{
  "model": "sound classifier",
  "dataset": "synthesized solo parts of chorales (CocoChorales)",
  "train_examples": 39062,
  "gain_aug_db": 6,
  "n_mels": 80,
  "hop_length": 160,
  "input": "mfcc",
  "spec_augment": false,
  "win_length": 400,
  "targets": ["instrument"],
  "num_classes": 13,
  "arch": "tc_resnet",
  "norm": "batchnorm",
  "activation": "relu",
  "depths": [2, 2, 3, 2],
  "kernel_size": 5,
  "stem": "single",
  "widths": [96, 96, 96, 96],
  "label_smoothing": 0.1,
  "loss": "binary_cross_entropy",
  "init": "small_normal",
  "residual_init": "zero_last",
  "optimizer": "soap",
  "beta2": 0.99,
  "lr": 0.0015,
  "beta1": 0.9,
  "shampoo_beta": 0.99,
  "eps": 1e-08,
  "precondition_frequency": 16,
  "max_precond_dim": 1024,
  "merge_dims": false,
  "one_sided": false,
  "adamw_lr_other_params": 0.0013,
  "steps": 27000,
  "batch_size": 64,
  "epochs": 44.2,
  "lr_schedule": "wsd",
  "decay_fraction": 0.3,
  "final_lr_fraction": 0.01,
  "warmup_steps": 810,
  "weight_decay": 0.04,
  "adamw_weight_decay_other_params": 0
}
Rows from block 6 of a small sound classifier, named by matrix and row number. Rows with one number belong to one channel. Each number is 200 + 40 x the weight over its row's rms, rounded and kept within 0 to 999. All counts start at 0. After the name is the row's rms in percent of the matrix's.
Before each channel's rows are labels from the 100 clips, of 14976, where the channel reaches its highest value: "top examples" is what is common among them. Only what is clearly more common there than usual is listed. The data: synthesized solo parts of chorales (CocoChorales).
# convs0: first width-5 conv (model.blocks.6.convs.0.weight, 96x96x5, each kernel summed), inputs 0-95
# convs1: second width-5 conv (model.blocks.6.convs.1.weight, 96x96x5, transposed, each kernel summed), outputs 0-95

top examples: saxophone; note F#4; note G4; instrument: violin
convs0.4,098,233,216,225,195,176,286,191,262,239,219,158,243,225,208,273,174,228,214,264,202,186,177,171,239,146,147,243,179,193,266,213,234,214,209,139,202,181,182,134,162,236,181,201,164,204,169,183,118,216,245,218,126,261,178,323,235,186,197,183,226,206,257,197,127,174,252,193,291,175,147,187,165,208,201,157,214,192,153,160,232,267,235,209,176,233,186,161,184,190,154,222,168,195,154,278,230
convs1.4,108,114,225,176,223,189,268,218,221,263,203,194,220,177,222,313,165,164,199,255,202,151,206,240,217,164,112,189,235,188,218,229,283,191,169,147,255,197,169,178,161,237,205,140,171,231,190,201,218,213,173,208,186,254,128,223,118,182,217,218,204,201,210,181,185,233,201,219,275,154,139,199,266,254,218,249,219,144,157,182,220,257,162,224,175,220,219,241,231,131,188,214,182,198,197,87,173

top examples: bassoon; saxophone; note C4
convs0.36,103,188,182,142,252,145,204,200,177,150,241,160,209,258,168,192,109,200,210,219,155,125,209,167,241,198,235,227,251,162,260,234,224,265,231,139,194,163,194,259,271,165,209,171,184,211,212,199,177,151,194,213,207,176,183,190,234,194,199,147,232,205,166,185,133,117,195,235,212,146,240,200,179,221,257,230,180,141,138,242,223,226,222,222,228,170,103,250,187,253,233,245,130,198,118,249,150
convs1.36,104,211,200,257,221,209,183,231,167,148,140,237,238,137,182,187,143,203,161,259,173,296,192,195,238,169,204,175,159,235,126,205,188,144,236,164,146,183,166,232,236,191,195,240,209,148,248,234,250,155,145,166,219,173,228,193,126,156,185,261,261,191,197,160,165,216,186,168,220,205,221,200,135,209,130,155,141,198,222,256,155,199,266,269,154,217,221,140,145,267,169,253,140,212,181,214,227

top examples: violin; note A#4
convs0.88,090,221,265,157,165,193,273,181,225,206,200,164,134,196,121,150,120,220,200,234,201,188,219,171,203,142,216,105,261,195,225,141,201,188,150,186,293,164,246,166,215,230,213,195,141,241,227,172,166,218,198,187,202,179,182,298,183,199,223,168,133,238,218,152,166,201,219,120,162,253,156,233,203,182,230,177,219,199,230,265,190,208,236,168,184,125,215,165,236,190,164,162,124,200,126,172,224
convs1.88,096,306,202,194,213,254,156,80,189,133,254,211,217,229,225,180,175,234,136,203,159,197,225,183,203,165,208,224,246,199,220,222,151,153,201,216,216,182,210,200,143,167,153,154,261,165,236,130,210,167,269,237,235,199,181,218,223,173,196,135,253,302,152,236,207,219,237,205,176,198,206,140,281,190,203,159,228,169,191,171,238,230,237,243,195,288,174,170,174,150,258,181,199,166,158,191,168

top examples: saxophone; note G4; note E4; note F4
convs0.87,112,237,240,213,248,244,164,249,165,217,285,250,227,202,212,252,228,245,282,146,225,186,233,147,237,210,189,275,190,205,213,134,142,179,219,227,155,232,212,221,185,234,210,208,176,190,148,171,141,204,223,206,152,132,205,248,186,180,208,291,254,191,238,126,139,199,217,197,234,222,244,183,161,197,178,187,278,190,166,187,169,191,239,209,187,294,190,290,208,174,149,259,162,256,171,149,189
convs1.87,106,177,221,186,222,247,195,145,127,221,90,131,239,201,186,272,218,127,113,137,235,195,147,240,202,211,238,274,183,240,172,123,145,214,166,241,143,211,190,187,169,226,212,175,220,177,142,165,152,183,190,218,160,113,211,227,183,187,231,185,234,246,225,146,174,165,187,133,189,153,253,204,228,210,161,155,272,241,169,183,194,185,189,216,217,244,217,158,206,177,239,140,165,147,197,204,175

top examples: tuba; note A3
convs0.61,094,177,216,220,163,278,109,173,174,179,194,151,171,229,203,173,293,265,212,162,183,183,187,166,201,190,132,168,158,191,182,146,195,192,134,276,224,211,193,235,144,141,193,217,198,232,206,205,277,184,187,196,179,230,224,252,184,249,169,169,177,201,226,199,199,255,178,152,139,190,219,258,180,177,162,123,274,163,247,114,183,254,163,238,125,238,265,197,149,180,167,202,214,132,226,186,170
convs1.61,084,222,215,227,241,251,119,245,137,202,231,244,158,127,199,195,236,269,206,223,186,226,196,126,209,227,221,161,242,180,275,219,196,154,166,160,163,172,147,265,216,212,246,172,223,229,150,209,190,240,194,149,131,185,208,246,225,211,251,268,176,158,161,195,177,194,252,245,147,192,210,242,172,236,199,241,174,278,207,239,132,240,202,102,174,214,213,158,104,198,226,161,153,195,172,237,193

top examples: trombone; note D4; note D#4
convs0.3,108,203,145,203,137,176,241,204,181,207,202,254,143,209,200,188,272,196,129,191,199,213,160,179,130,169,253,200,91,212,212,172,171,175,125,171,240,236,176,211,192,101,260,238,200,272,124,184,196,208,216,249,117,173,211,260,108,233,216,218,203,235,181,215,178,252,175,215,129,206,257,216,204,165,155,189,197,159,225,230,196,224,213,150,208,223,203,178,178,214,161,192,218,140,147,143,263
convs1.3,090,200,190,209,161,155,235,176,170,227,181,181,208,171,242,212,211,221,251,256,165,174,238,217,275,211,280,190,274,237,185,187,205,172,194,118,182,238,240,196,241,289,176,141,185,201,213,243,126,222,165,138,152,219,185,241,177,216,185,218,229,188,197,193,146,229,275,194,171,142,253,182,225,196,244,323,152,190,181,176,165,240,231,216,302,237,204,211,233,214,200,243,220,223,294,156,191

top examples: saxophone; note G4; note F4; note E4
convs0.67,096,195,309,214,170,134,179,205,111,229,206,210,182,199,206,171,213,186,226,221,211,174,165,167,285,194,257,218,222,181,206,231,210,203,199,263,153,132,160,191,204,262,150,199,185,219,177,139,148,157,214,184,167,233,195,226,169,134,152,191,152,239,157,184,233,195,187,238,181,204,116,165,194,103,228,158,220,207,228,199,164,257,136,172,223,242,197,221,177,255,225,231,139,250,312,184,155
convs1.67,081,221,179,192,179,140,197,175,188,222,233,153,126,174,170,144,238,316,204,133,128,200,239,210,161,224,169,185,265,243,262,238,262,168,204,193,280,223,228,209,232,196,108,200,211,152,297,192,198,173,190,182,237,238,212,193,213,174,204,191,150,136,243,238,187,242,175,195,238,251,198,184,161,197,267,193,217,149,217,163,163,248,184,170,199,136,153,231,218,207,198,251,212,258,198,228,116

top examples: flute; saxophone
convs0.90,077,259,121,168,241,164,261,128,284,158,224,111,181,183,220,227,242,151,183,190,201,172,219,188,184,197,178,158,156,179,236,252,261,260,177,175,241,232,253,216,221,185,208,148,177,112,206,144,216,186,106,219,240,181,161,151,174,167,215,142,239,264,250,179,162,184,186,174,224,250,197,266,202,160,195,276,214,208,134,171,159,165,201,254,216,187,202,156,214,171,190,209,226,185,131,179,226
convs1.90,078,151,259,173,205,223,189,162,252,208,229,179,142,188,229,268,226,239,146,251,291,149,157,191,270,209,244,175,180,158,229,167,220,222,274,163,202,174,225,191,282,178,137,142,233,240,224,164,166,188,224,214,214,199,172,251,202,224,238,154,175,247,266,232,190,207,306,210,205,243,210,237,184,217,195,152,183,169,189,207,202,203,164,162,117,255,254,167,199,151,275,200,205,112,208,182,236

top examples: double bass; note G#3; note A#3
convs0.56,106,160,192,186,167,237,171,197,190,180,224,234,269,219,167,206,229,196,186,155,219,248,181,214,201,287,195,197,232,235,231,245,228,230,260,145,154,201,249,185,283,213,150,248,251,143,248,278,266,173,250,191,239,243,234,168,282,207,124,168,206,231,214,232,173,135,177,164,258,211,165,232,163,186,193,167,186,292,148,182,254,195,196,211,237,202,157,233,197,207,281,184,228,242,290,227,190
convs1.56,106,166,255,190,184,158,166,217,200,220,153,178,230,189,183,233,255,177,172,88,247,141,214,150,200,307,172,211,214,190,225,261,202,167,176,166,209,153,197,201,236,260,235,143,218,244,157,113,208,137,139,183,287,225,198,205,132,150,167,214,168,224,250,242,186,200,222,241,211,163,186,156,245,121,251,226,257,159,195,222,223,206,247,201,188,197,196,219,238,196,136,230,172,193,271,149,211

top examples: double bass; note G#3; note A#3
convs0.6,088,202,167,151,252,213,223,139,168,164,207,231,227,222,164,184,236,209,187,270,156,142,224,242,174,191,279,202,216,194,272,206,245,199,161,177,181,142,237,230,221,163,88,196,153,186,111,162,187,211,165,234,284,246,230,235,169,211,260,162,234,136,161,237,206,188,155,227,261,208,227,162,174,185,190,163,170,176,180,203,287,246,225,199,211,226,195,152,241,118,267,184,219,190,186,251,249
convs1.6,110,153,229,268,230,197,236,157,164,188,237,162,250,215,111,219,179,190,129,209,179,201,158,179,213,195,216,192,196,165,199,125,171,141,239,255,276,214,257,139,214,215,212,191,193,144,210,204,198,189,209,240,215,267,189,110,272,216,161,231,180,184,193,144,215,132,208,110,275,221,181,111,242,218,260,227,258,164,114,193,213,203,181,231,195,215,226,229,208,262,206,183,168,244,212,248,206

top examples: cello; note A#3; note D4; note C4
convs0.53,106,208,285,170,193,174,207,342,202,237,181,182,195,248,208,209,152,213,226,160,210,210,159,205,175,223,208,171,197,197,191,147,172,220,137,205,217,175,207,144,232,141,248,175,235,205,167,263,178,286,188,173,149,225,161,188,226,214,182,192,171,260,209,179,205,160,239,182,261,181,164,181,191,239,233,178,200,203,149,209,231,209,214,169,210,204,224,340,249,281,109,280,187,221,168,250,217
convs1.53,095,223,154,207,221,273,221,138,260,173,227,159,161,271,169,239,226,203,289,181,243,235,199,251,171,203,259,155,199,72,217,220,157,230,215,168,206,144,242,176,197,210,150,215,182,210,208,120,185,246,139,209,144,224,180,193,152,214,207,203,224,154,188,182,206,165,232,219,231,249,208,157,188,234,145,137,207,234,197,219,214,216,130,218,190,212,139,86,295,203,205,160,170,204,196,200,191

top examples: violin
convs0.18,118,177,175,251,277,158,208,236,221,262,201,195,202,249,183,227,141,236,198,195,239,191,162,198,255,247,148,183,143,254,190,202,208,194,171,266,232,253,125,158,184,147,199,196,230,245,200,125,165,130,240,235,213,215,245,231,182,269,237,228,87,173,154,192,186,208,234,208,135,167,185,182,212,227,180,186,235,216,176,217,211,177,183,253,202,175,144,289,258,294,177,224,209,181,214,120,218
convs1.18,118,172,209,155,241,116,194,140,191,275,208,183,196,147,170,188,128,174,200,174,235,247,198,212,238,237,195,215,226,235,109,135,239,212,226,234,237,235,131,202,205,230,157,198,231,176,131,322,189,198,168,253,217,237,248,229,223,227,186,198,108,220,203,242,171,191,192,218,138,208,187,212,215,172,171,243,237,225,165,270,263,146,219,150,221,189,226,152,204,276,188,204,233,258,253,225,179

top examples: clarinet
convs0.94,109,224,198,262,277,248,222,300,243,201,185,160,202,149,215,288,223,215,225,186,186,244,186,234,191,140,225,217,166,206,268,248,196,172,197,301,180,195,136,227,217,156,202,213,260,213,153,207,247,208,128,161,275,247,246,211,187,200,207,234,281,206,204,202,145,166,182,213,232,147,176,217,223,229,221,283,214,220,227,158,215,177,194,215,231,225,291,200,205,303,201,152,219,217,173,202,195
convs1.94,114,244,208,207,195,237,235,96,220,239,165,225,186,238,235,231,165,173,263,222,215,213,189,216,221,175,254,233,203,125,259,199,156,211,166,269,177,229,227,225,191,203,181,232,279,250,198,164,223,214,269,201,213,251,250,229,257,173,161,156,298,201,219,222,244,190,228,159,211,202,166,175,226,152,139,130,176,190,241,172,193,199,199,204,192,220,124,233,81,251,156,194,172,153,251,133,219

top examples: double bass; note A3
convs0.76,083,237,248,193,134,185,143,120,213,165,232,162,171,190,193,209,165,186,212,179,162,194,190,179,230,190,343,206,258,247,239,123,145,233,176,155,185,131,193,223,177,234,208,183,170,133,192,237,184,200,106,222,195,171,172,220,194,176,196,176,198,238,250,173,185,178,177,159,187,139,194,193,125,245,219,222,235,235,143,268,182,222,214,204,192,192,211,230,97,169,230,274,258,155,167,166,190
convs1.76,084,258,213,239,189,194,166,199,291,197,209,190,155,155,144,210,111,234,143,201,203,149,135,172,186,182,246,157,206,271,203,165,189,172,223,152,209,163,103,193,206,164,186,175,217,254,218,153,277,139,231,198,149,206,258,238,221,125,240,159,219,247,185,206,217,205,248,134,224,186,179,196,198,159,257,228,258,139,163,244,229,136,173,247,169,200,141,191,188,156,150,145,230,202,220,251,204