Rows from block 4 of a small sound classifier, named by matrix and row number. Rows with one number belong to one channel. Each number is 128 + 24 x the weight over its row's rms, rounded and kept within 0 to 255. All counts start at 0. Numbers have three digits each.
After each channel's rows are labels from the 100 clips, of 14976, where the channel reaches its highest value: "responds to" is what is common among them. Only what is clearly more common there than usual is listed. The data: synthesized solo parts of chorales (CocoChorales).
# convs0: first width-5 conv, stride 2 (model.blocks.4.convs.0.weight, 96x96x5, each kernel summed), inputs 0-95
# convs1: second width-5 conv (model.blocks.4.convs.1.weight, 96x96x5, transposed, each kernel summed), outputs 0-95

convs0.50:061124148153143123115070103150171147101097149091148127130138135138136103146111117146101127135121171119134121112094139140137125131125145111098138160186139122114134109150125109142117122113122096115150095159126131126110125203139092109089169116119113111108156137064100140105157139134106114117
convs1.50:096112125132103125170120112146132134134142130156129149101117126084124154134081151127093095100117152098144131150126135146127151105111131086107075163134096110088139106131131189131114134146183113116153076115154125116087185120137141129091162135143176138136112092136136106129130162124112135114
responds to: saxophone; note G4; note F4; note E4

convs0.36:154148114117136133116140162152136152121148137146081124117109129159109093161109126127118106114162127138119152185153095132117131179117120151137128097112117140141129134162174144135120164153133103124187166134138110119149088152141102127169081104069124150133076136138134141123097120150101124169
convs1.36:112147124088105106120127140080132101133153123132126131148160097122144127116131183129110124112112164118176096179152124124118141070090121155134081157118115131113135130156112139167088129126128135146171103116111151151103119112110154091104141149142117127151106124129132140176156141092158135190
responds to: violin; note C#5; flute

convs0.79:132107135144148090137103142150161149130157075125137209116101113156155142123163155147093119125143145088076077148118130137146129103157120138113145108095142112081096160117121155137165137116126132104115121147145145120158135138128129133099122105157133151146158149116143162119167093137085134121
convs1.79:088144104116163118163122130148129085130131136151101103107176138145121170153138140128109159100137108133156159113133131131157146127142109132104062158125133100107119126148159180121154123127124128147091126117096182113119171138108155112121153151120107143147095138131115104132122083169176111168
responds to: trumpet; clarinet

convs0.42:135085106139107127127090121112133129124087161143120149110132114148152168078110130131111113141110162147114126125170116079131124152149133076133118173169157128167148153112121135122133122190117118138119075132120152134151120100119150121119119147113138141178109100069096153123111119102086148135
convs1.42:087154132117133119124137130185130132085162113124114147128133130132139065103128122131135135103151081078115088107114144140109168146117102103150182135123116119112121135167090185173137139127152133121095127142138155147118114136138073125132134141130123121174137129125144160113106172089118094136
responds to: saxophone; horn; note G4; note G#4

convs0.4:155119081140118117138106096138110093134090135097147140128122122133126123154147102153101150154114150109130084146159105123110076125145116126149121110156126099118173158111150130136149103148098107085094162133110141173172146102091101136145097118163119151202151112117158129153125149152117125129
convs1.4:108170117148117140125132130107176127089138159138139153111118133126145110116114121139123140135098089079140114082114105110122122157112150122124134110113163160094114164119124163124152117118099115131062097165123130148097095130192119083156117136127137122140169134150156110186130125156094136107
responds to: violin; note C#5; saxophone

convs0.19:093130108142113161136126098136183132146105157161136112077115130146125207130111104125078161168141149105119130134167111161113096138123134145181124087113131124151145096121102156108126137109137162111133128102098120150158118132163165113099133168135146121124131121150134093137107143152149138149
convs1.19:108143158165156094103147103137132106108161126147131094101133103127145149127114157105111136126131155130114126056075115148120147118171096148148078094123085100133142141111081127143150164129085130099130123150128110132123095137153106125154168136144138118116150136153131158162074132110143156143
responds to: viola; note G4; note F4

convs0.23:133108118182108142135120162118102162121116170119139098104123161154184140136156084119194147109140129122112137128137098113163145134129127118133122074125105163141164082127128121127128146145179132154117128142130158143139146125120103108141097167140123113107084138148112115119087101122122153184
convs1.23:096097117128121131113100166131093125140129126137123107145130108126121117119141100122084132116135140123091148143069147157107152113156079124107095156131113137186121117091103165164143141138138119128156117166135072128172099128134081118140165116134090185107129097150141121131098139119119118168
responds to: violin; note C#5; viola

convs0.37:113135113112146088093099124166162108135121122119084134185131125128111160107113137124136125178151163137107105154150124147122140142105140127111152085178138105161127178136122152110186117134143123120131134150167161129117135163122155129138138115125141159152140127153100112118103141060141131180
convs1.37:164127125122178141141147102185066100138124160114126104140118110125162066158122152126135123120136121123135147104153098147119151145150139120128152150110160150106100163152113091110159126091163135157096113153106154140139099148093148153120134127127129149187086106119141119113092141130103124107
responds to: horn; note A4; note G4

convs0.88:165174104131146147180153109108137131112098128103157100133105074133131105135128145099142098115125144096098162103106084166096111139141146112133131149116140110114111147124139080101125120103160123121192111127138165115128077101111156161119088128090114109112144171128141136091126127113120119127
convs1.88:153149100120119119081156137116109178164152160119154146146130161147105144135129141105112160129108120105130096120119147112105148126107137128109133122159166126147121120098161116119122098171118135179146139163127131144115092107165120126080142124141106075119148130156167145220131136134149130133
responds to: clarinet; note E4; note D4

convs0.85:114132165134115129117129122165116130122129147090161160118122131101116087109157118151130113162127090114115107120136118137099159090174110134099134120147113132141132143148120141118169123156129125135175149089151146133120142109139074115124106130189091139128195186152103149153093174110116135120
convs1.85:137136157117097108133152129177156097158159135148104117117147113119112113152164135166117157137090152120112136098083162112118161139139124157107139153105176108125138138114126149132135124097085143113115106085165113114163102089161180160153126155109130123142162082155154121147138107114155149103
responds to: horn; note A#4; note C5

convs0.83:122110135142111122105086086171172145131118149129112121126149122116137116153158141129148169176111166123140125122112130123132115137130102135172121111146160096186156089131091129112154120137159170119066124122099091149138174141105146107151128113097137151137146098138127111126152160146135112183
convs1.83:094109120113104122106118135146123112087149145154136099108167090142168141147155140114136148138113095143146154092117127107118112155113112188095121107144122107133121164142120105136127131070116182091126093116146107096143116139153118129166164145116131111163164114134101108201126098138116136122
responds to: horn; note G#4; note A4; note G4

convs0.92:089103146099152104130090153135148092136100139111132143136074173134128131112151096114154136107158133119106119119118167097111085089144106071131127119115074134125146113127089122156092163096146110094075107152125112120150081113112149138115126114155144114106140128137091135113116117119107160107
convs1.92:116131151128139152103134171118113123112117140143147112096100081120123136078137134117092069143118170144113128121130104131150121132178142113150123176120128135126146144109100126133143111112116151069167129158111049131094106113152127149120135135158087148122138114090163132126105099153123090126
responds to: viola; note F4; note G4; note G#4

convs0.70:081132108074176165133111077110126102101099159120145130104138104176128156117107083145096117111164116141126127104143138181146129132104141136096130169133147134107167124110138099094168105158150114130107105100129092108088118112114140105120153128136149108119157117161135109121160124108117127159
convs1.70:110164075121154111136140086148109156129102116131105092123155128158132111139148107100144130157106138130112137097147149126124110157098127098135101150089142143126154145156117129103069157118119133095108126079154167107096136090145173113147110139155124131100134087077172128138129133106159160140
responds to: clarinet; note G4; note A4; note G#4

convs0.94:116078142155116097073123111106170110131112086081104128129088096104100098162133107114139129164121111119159152116176106102131126125109105141095119153115125148142084126134112116137148104126109126123164112149106122141133096076107146173108134114096126150119130151099129105107153116156073115115
convs1.94:182101153112112125126136158110113147124150090141143131128126093067133129106144106153154113129113154137133116140093136148182174073104103081121117114125074143145143117125135149110134139176153118129127164159126119152139101109137105114138108171149153112141094108160118128107157137151090116097
responds to: saxophone; note F4; note F#4; note D#4

convs0.41:146161134105095154131161156129091111134150118116158136080151152163128140100127172140174143120136135131142148175118134179094134132116113154122137127117146118133134059141164088168157135116144122127143142109131164150175137138172142114132119131087102133143124126176119064118118123123139117130
convs1.41:094150136173139143135131159115129164092139122165096084068126128153152147103098127144082098105144141152195146140087137141103128129118136127138130128119128141121103110134099145127113082096112082155115114144158141180165110164126153143108154121157127125143147089127141117132167108112129130118
responds to: violin; note C#5

convs0.57:149105092127084114186163146084126127127110104136108150177109113164130109090092097097146100126087114084119127160142106098089138113120124147140149145136126123111151155159125102143134130129129139148179130138167154123100099091074113133106117144138119128116109119132150097133095121106095162139
convs1.57:131157138122121158105128159108132134146141143090111120100118174143131102081072121167090095148132126154139106101101123179100149119108117137158143130126160115092128108162094082136148102157085149130152129098118141168112130121110092132126177096115127142111130150191113136133106139123132139119
responds to: trumpet; note C#5; note D5; note C5

convs0.14:093148104150169134155118119118140139099094089115107133157129130162131154124141141091118121129107128153102176155139144145099131126136134148120103097091157162088087161126104156124129144173141134076142110144079141146143128124085134153133189133109118099130151109174159112097148140128107111138
convs1.14:109085172132122167170158086167101118141171115135132104189117141132126128110098108173134111136141119137152128126105125107138108166096125167135114132146107140152149125120134161133118141120133147143108150137102139160157158140110130145108118090157138150167073190148115140099113123117176128129
responds to: violin; note A#4

convs0.45:171188125137142164134141120145112109120169129141090101132161143104130137122099171153147146121139177152149131115117126124099144160166142106112106129113145131130157127073098170150117167132134119114103106132135162124173138137117090175165131122114156128163121161147103119117165147112171111129
convs1.45:128153135097177155134129109137163175147131140126126133140197125146133085143164154161105124102157083177138143103142121119144133097104131161117147151094132116137120159162131126091131089140123142098097158132142131185129097121122164119107150140113153171165155140130127104141109136106123137099
responds to: violin; note C5; note G4; note B4

convs0.67:143120128150150122099106108157108106102103102142121117134093147189084126099135127136119146122129080131115108130120147123125137111129137119078138158112117086102114183119150124148119139133134103197142128138153113125193117125177108088090134073122138128112146137107128151115149171139141114110
convs1.67:110156137136159077096113131098108120170144168118082133108119096096137111158115121152122121131119162144106144157085105127109155127140085131101118127096097076123164119161118120147099123109160128116110107134094082104118143139127114132128134107158127106055115108173130134142095137151122154140
responds to: clarinet; note G#4; note F#4; note E4

convs0.26:102168145121136132109154107130119106115102115124140113132091135102105123118138124153118133182137104142144143131149176106127135112178119107084166110154139119162151122122126126150143165107156129109126146080145127166109122127161125103161125104078160122143184152132118135136193175102169123124
convs1.26:158109129127153151128105112107141157139142154143112148084117160112110100131089152105164121137150091187127162114088154137089155146074120112072109109093122147136166146137135111108153123151091127130137151164117166117164102138139127098122136125153140120161124090166152112149098138134142145139
responds to: saxophone; note E4; note F4; note G4

convs0.18:151155118167132108140126134105141137101137133101159141118148123139097110141111170166110133168111144143138125129108094179122165164145137149100123140132141116177138146197122102161151121118145122158161136123069142145112098143151104152106111118126111182131169138101134148146143127102072115123
convs1.18:105142141105116105130115115118137136130094117145109114162094124105070094162124100134119139150113159136091110118162124112090146133137102128130108195102118128094071169153135145137108159145102139135147150110184110117114152104122142127132112141161144127115124110075116083137099161156091141122
responds to: saxophone; note F#4; note E4; trombone

convs0.58:110126131134075108074167108126127118141126122091125144120141113124122113183107154118153102172125107089143105114148097108090158104123138122145077171176143109140127111153147115108127145159146107146143097122142095073109107101127129143105139143117127119181154094117151152136105120118109160152
convs1.58:121106131151093150178135126148122137123122074146147134059123109112154106141141172118159121117088122087115113128127110095158093097150127091072137116107109152130111117131100165127147092117138166106135117143148123131108113091097165136135115127124182131117097121152143119160153126161102115108
responds to: saxophone; note G4; note A4; note G#4

convs0.54:120142142116151155114115073147149118167095138135188101089136109137136137112095086107097114104120158138113135145125168119122152145105118106126095143125134121083123114098079084117104086127112123155140142132172155093143095135145140101111161146157127107125090143152121072111137125121153122153
convs1.54:121123098105151085149176140111134110101172131092113121140147133167173110139126119100113140134121126105090094090134089104098097122111168116136113133146092155127157128124153153147120159124165140132073131123144103098155088116108122102120159115123124097106164093096151095159153158121103131139
responds to: note G4; clarinet; note F4; note A4

convs0.89:101111178145121098083116133135133104102141146094153108093078099112139156096153159088070128163121126117124147145180102170098127127102171134108123110099105136167132121155127092121141131132128131140186122148128170113104132119117146130121108151152131142147099114155097153126110153120100122123
convs1.89:124111119129106136139141124183110177170128104089123131169108142150088146144140124095128145134120149104108113101092167109146143105107100112102105128129107144121141134118102218129160113141154130152095121115096166112111100089121150102152144143178157113145143126122106117132097148111137141116
responds to: clarinet; note D4; note C#4; note D#4

convs0.9:099130115142157117113139131077107116089122124119113137169134109068120144100120116126157146187150131146123133092133130119115136127215109142165125085152148153138149121115114122121129133109128147104140095131101095128134133134150117130120106197126118104116114095096112092107132127120179130163
convs1.9:124119188103082166147107121077107129101140095135124110127117132144123108087107137105142163111151142097143145117144084149086147163119121113176129132109152098145142116113129084148180119135154090124146135143120115116155128115165103157120140117098134111135146116134157122077163111111130075131
responds to: saxophone; note E4; note G4; note F#4

convs0.80:105125128135155113148132118156099162122102150118147118115092148122187098125133080188156127147120130133141119089102141102156166122180124095106161125100182126107142131180121144149156123137156129120120127119084138123080128143139096108081153163143097121120138143113152127136159115117145124141
convs1.80:121088131121165097137102155116120154168115115136122170127129136108111132143108092122128126125141197155139174088123162136139174158066071143089114147134132144167160132129163123120124152141136132110131099144143158085122141129181131110139127131135117129162153132131105099145106141121138152162
responds to: note G4; saxophone

convs0.24:110135143157115192142165132112108092099154131151106121095144124141118134153111117134136134129126119166105128150108126112111123176130149121122089153097153127145138137094110056158121152120121109119141142090171176146141124142110098105151115100109166106133165125123121113094151118137193145159
convs1.24:142106099090157124108121121158156133162151136142095145124133139134096085176126155086147181137142139172160136141135100114102135151134157147104101130096170115108114124128152121146093109118139141105126134108152155156131100067113157118137142170125087136094118105128137174120151174109111144126
responds to: clarinet; note F#4; note G#4

convs0.44:170082095158113175150145095093122085130157129101130120105141123148146130127108157130136132148088134134103146131146081139134111149135133109108121124121136140122106119142101116078118127131112118103140115109104153165144098099102166202139086131077121144114088127128137105087115167126108121099
convs1.44:162126115122108109099114167076132140143115157167095150117123114153106118131131112154091136115081134063119075080098097111159168130128122112096132121162139147133114098108099126147103115149090132122119100105142101146157114108161125113117142165113114146103118151162116131140093116083135152133
responds to: note D#4; saxophone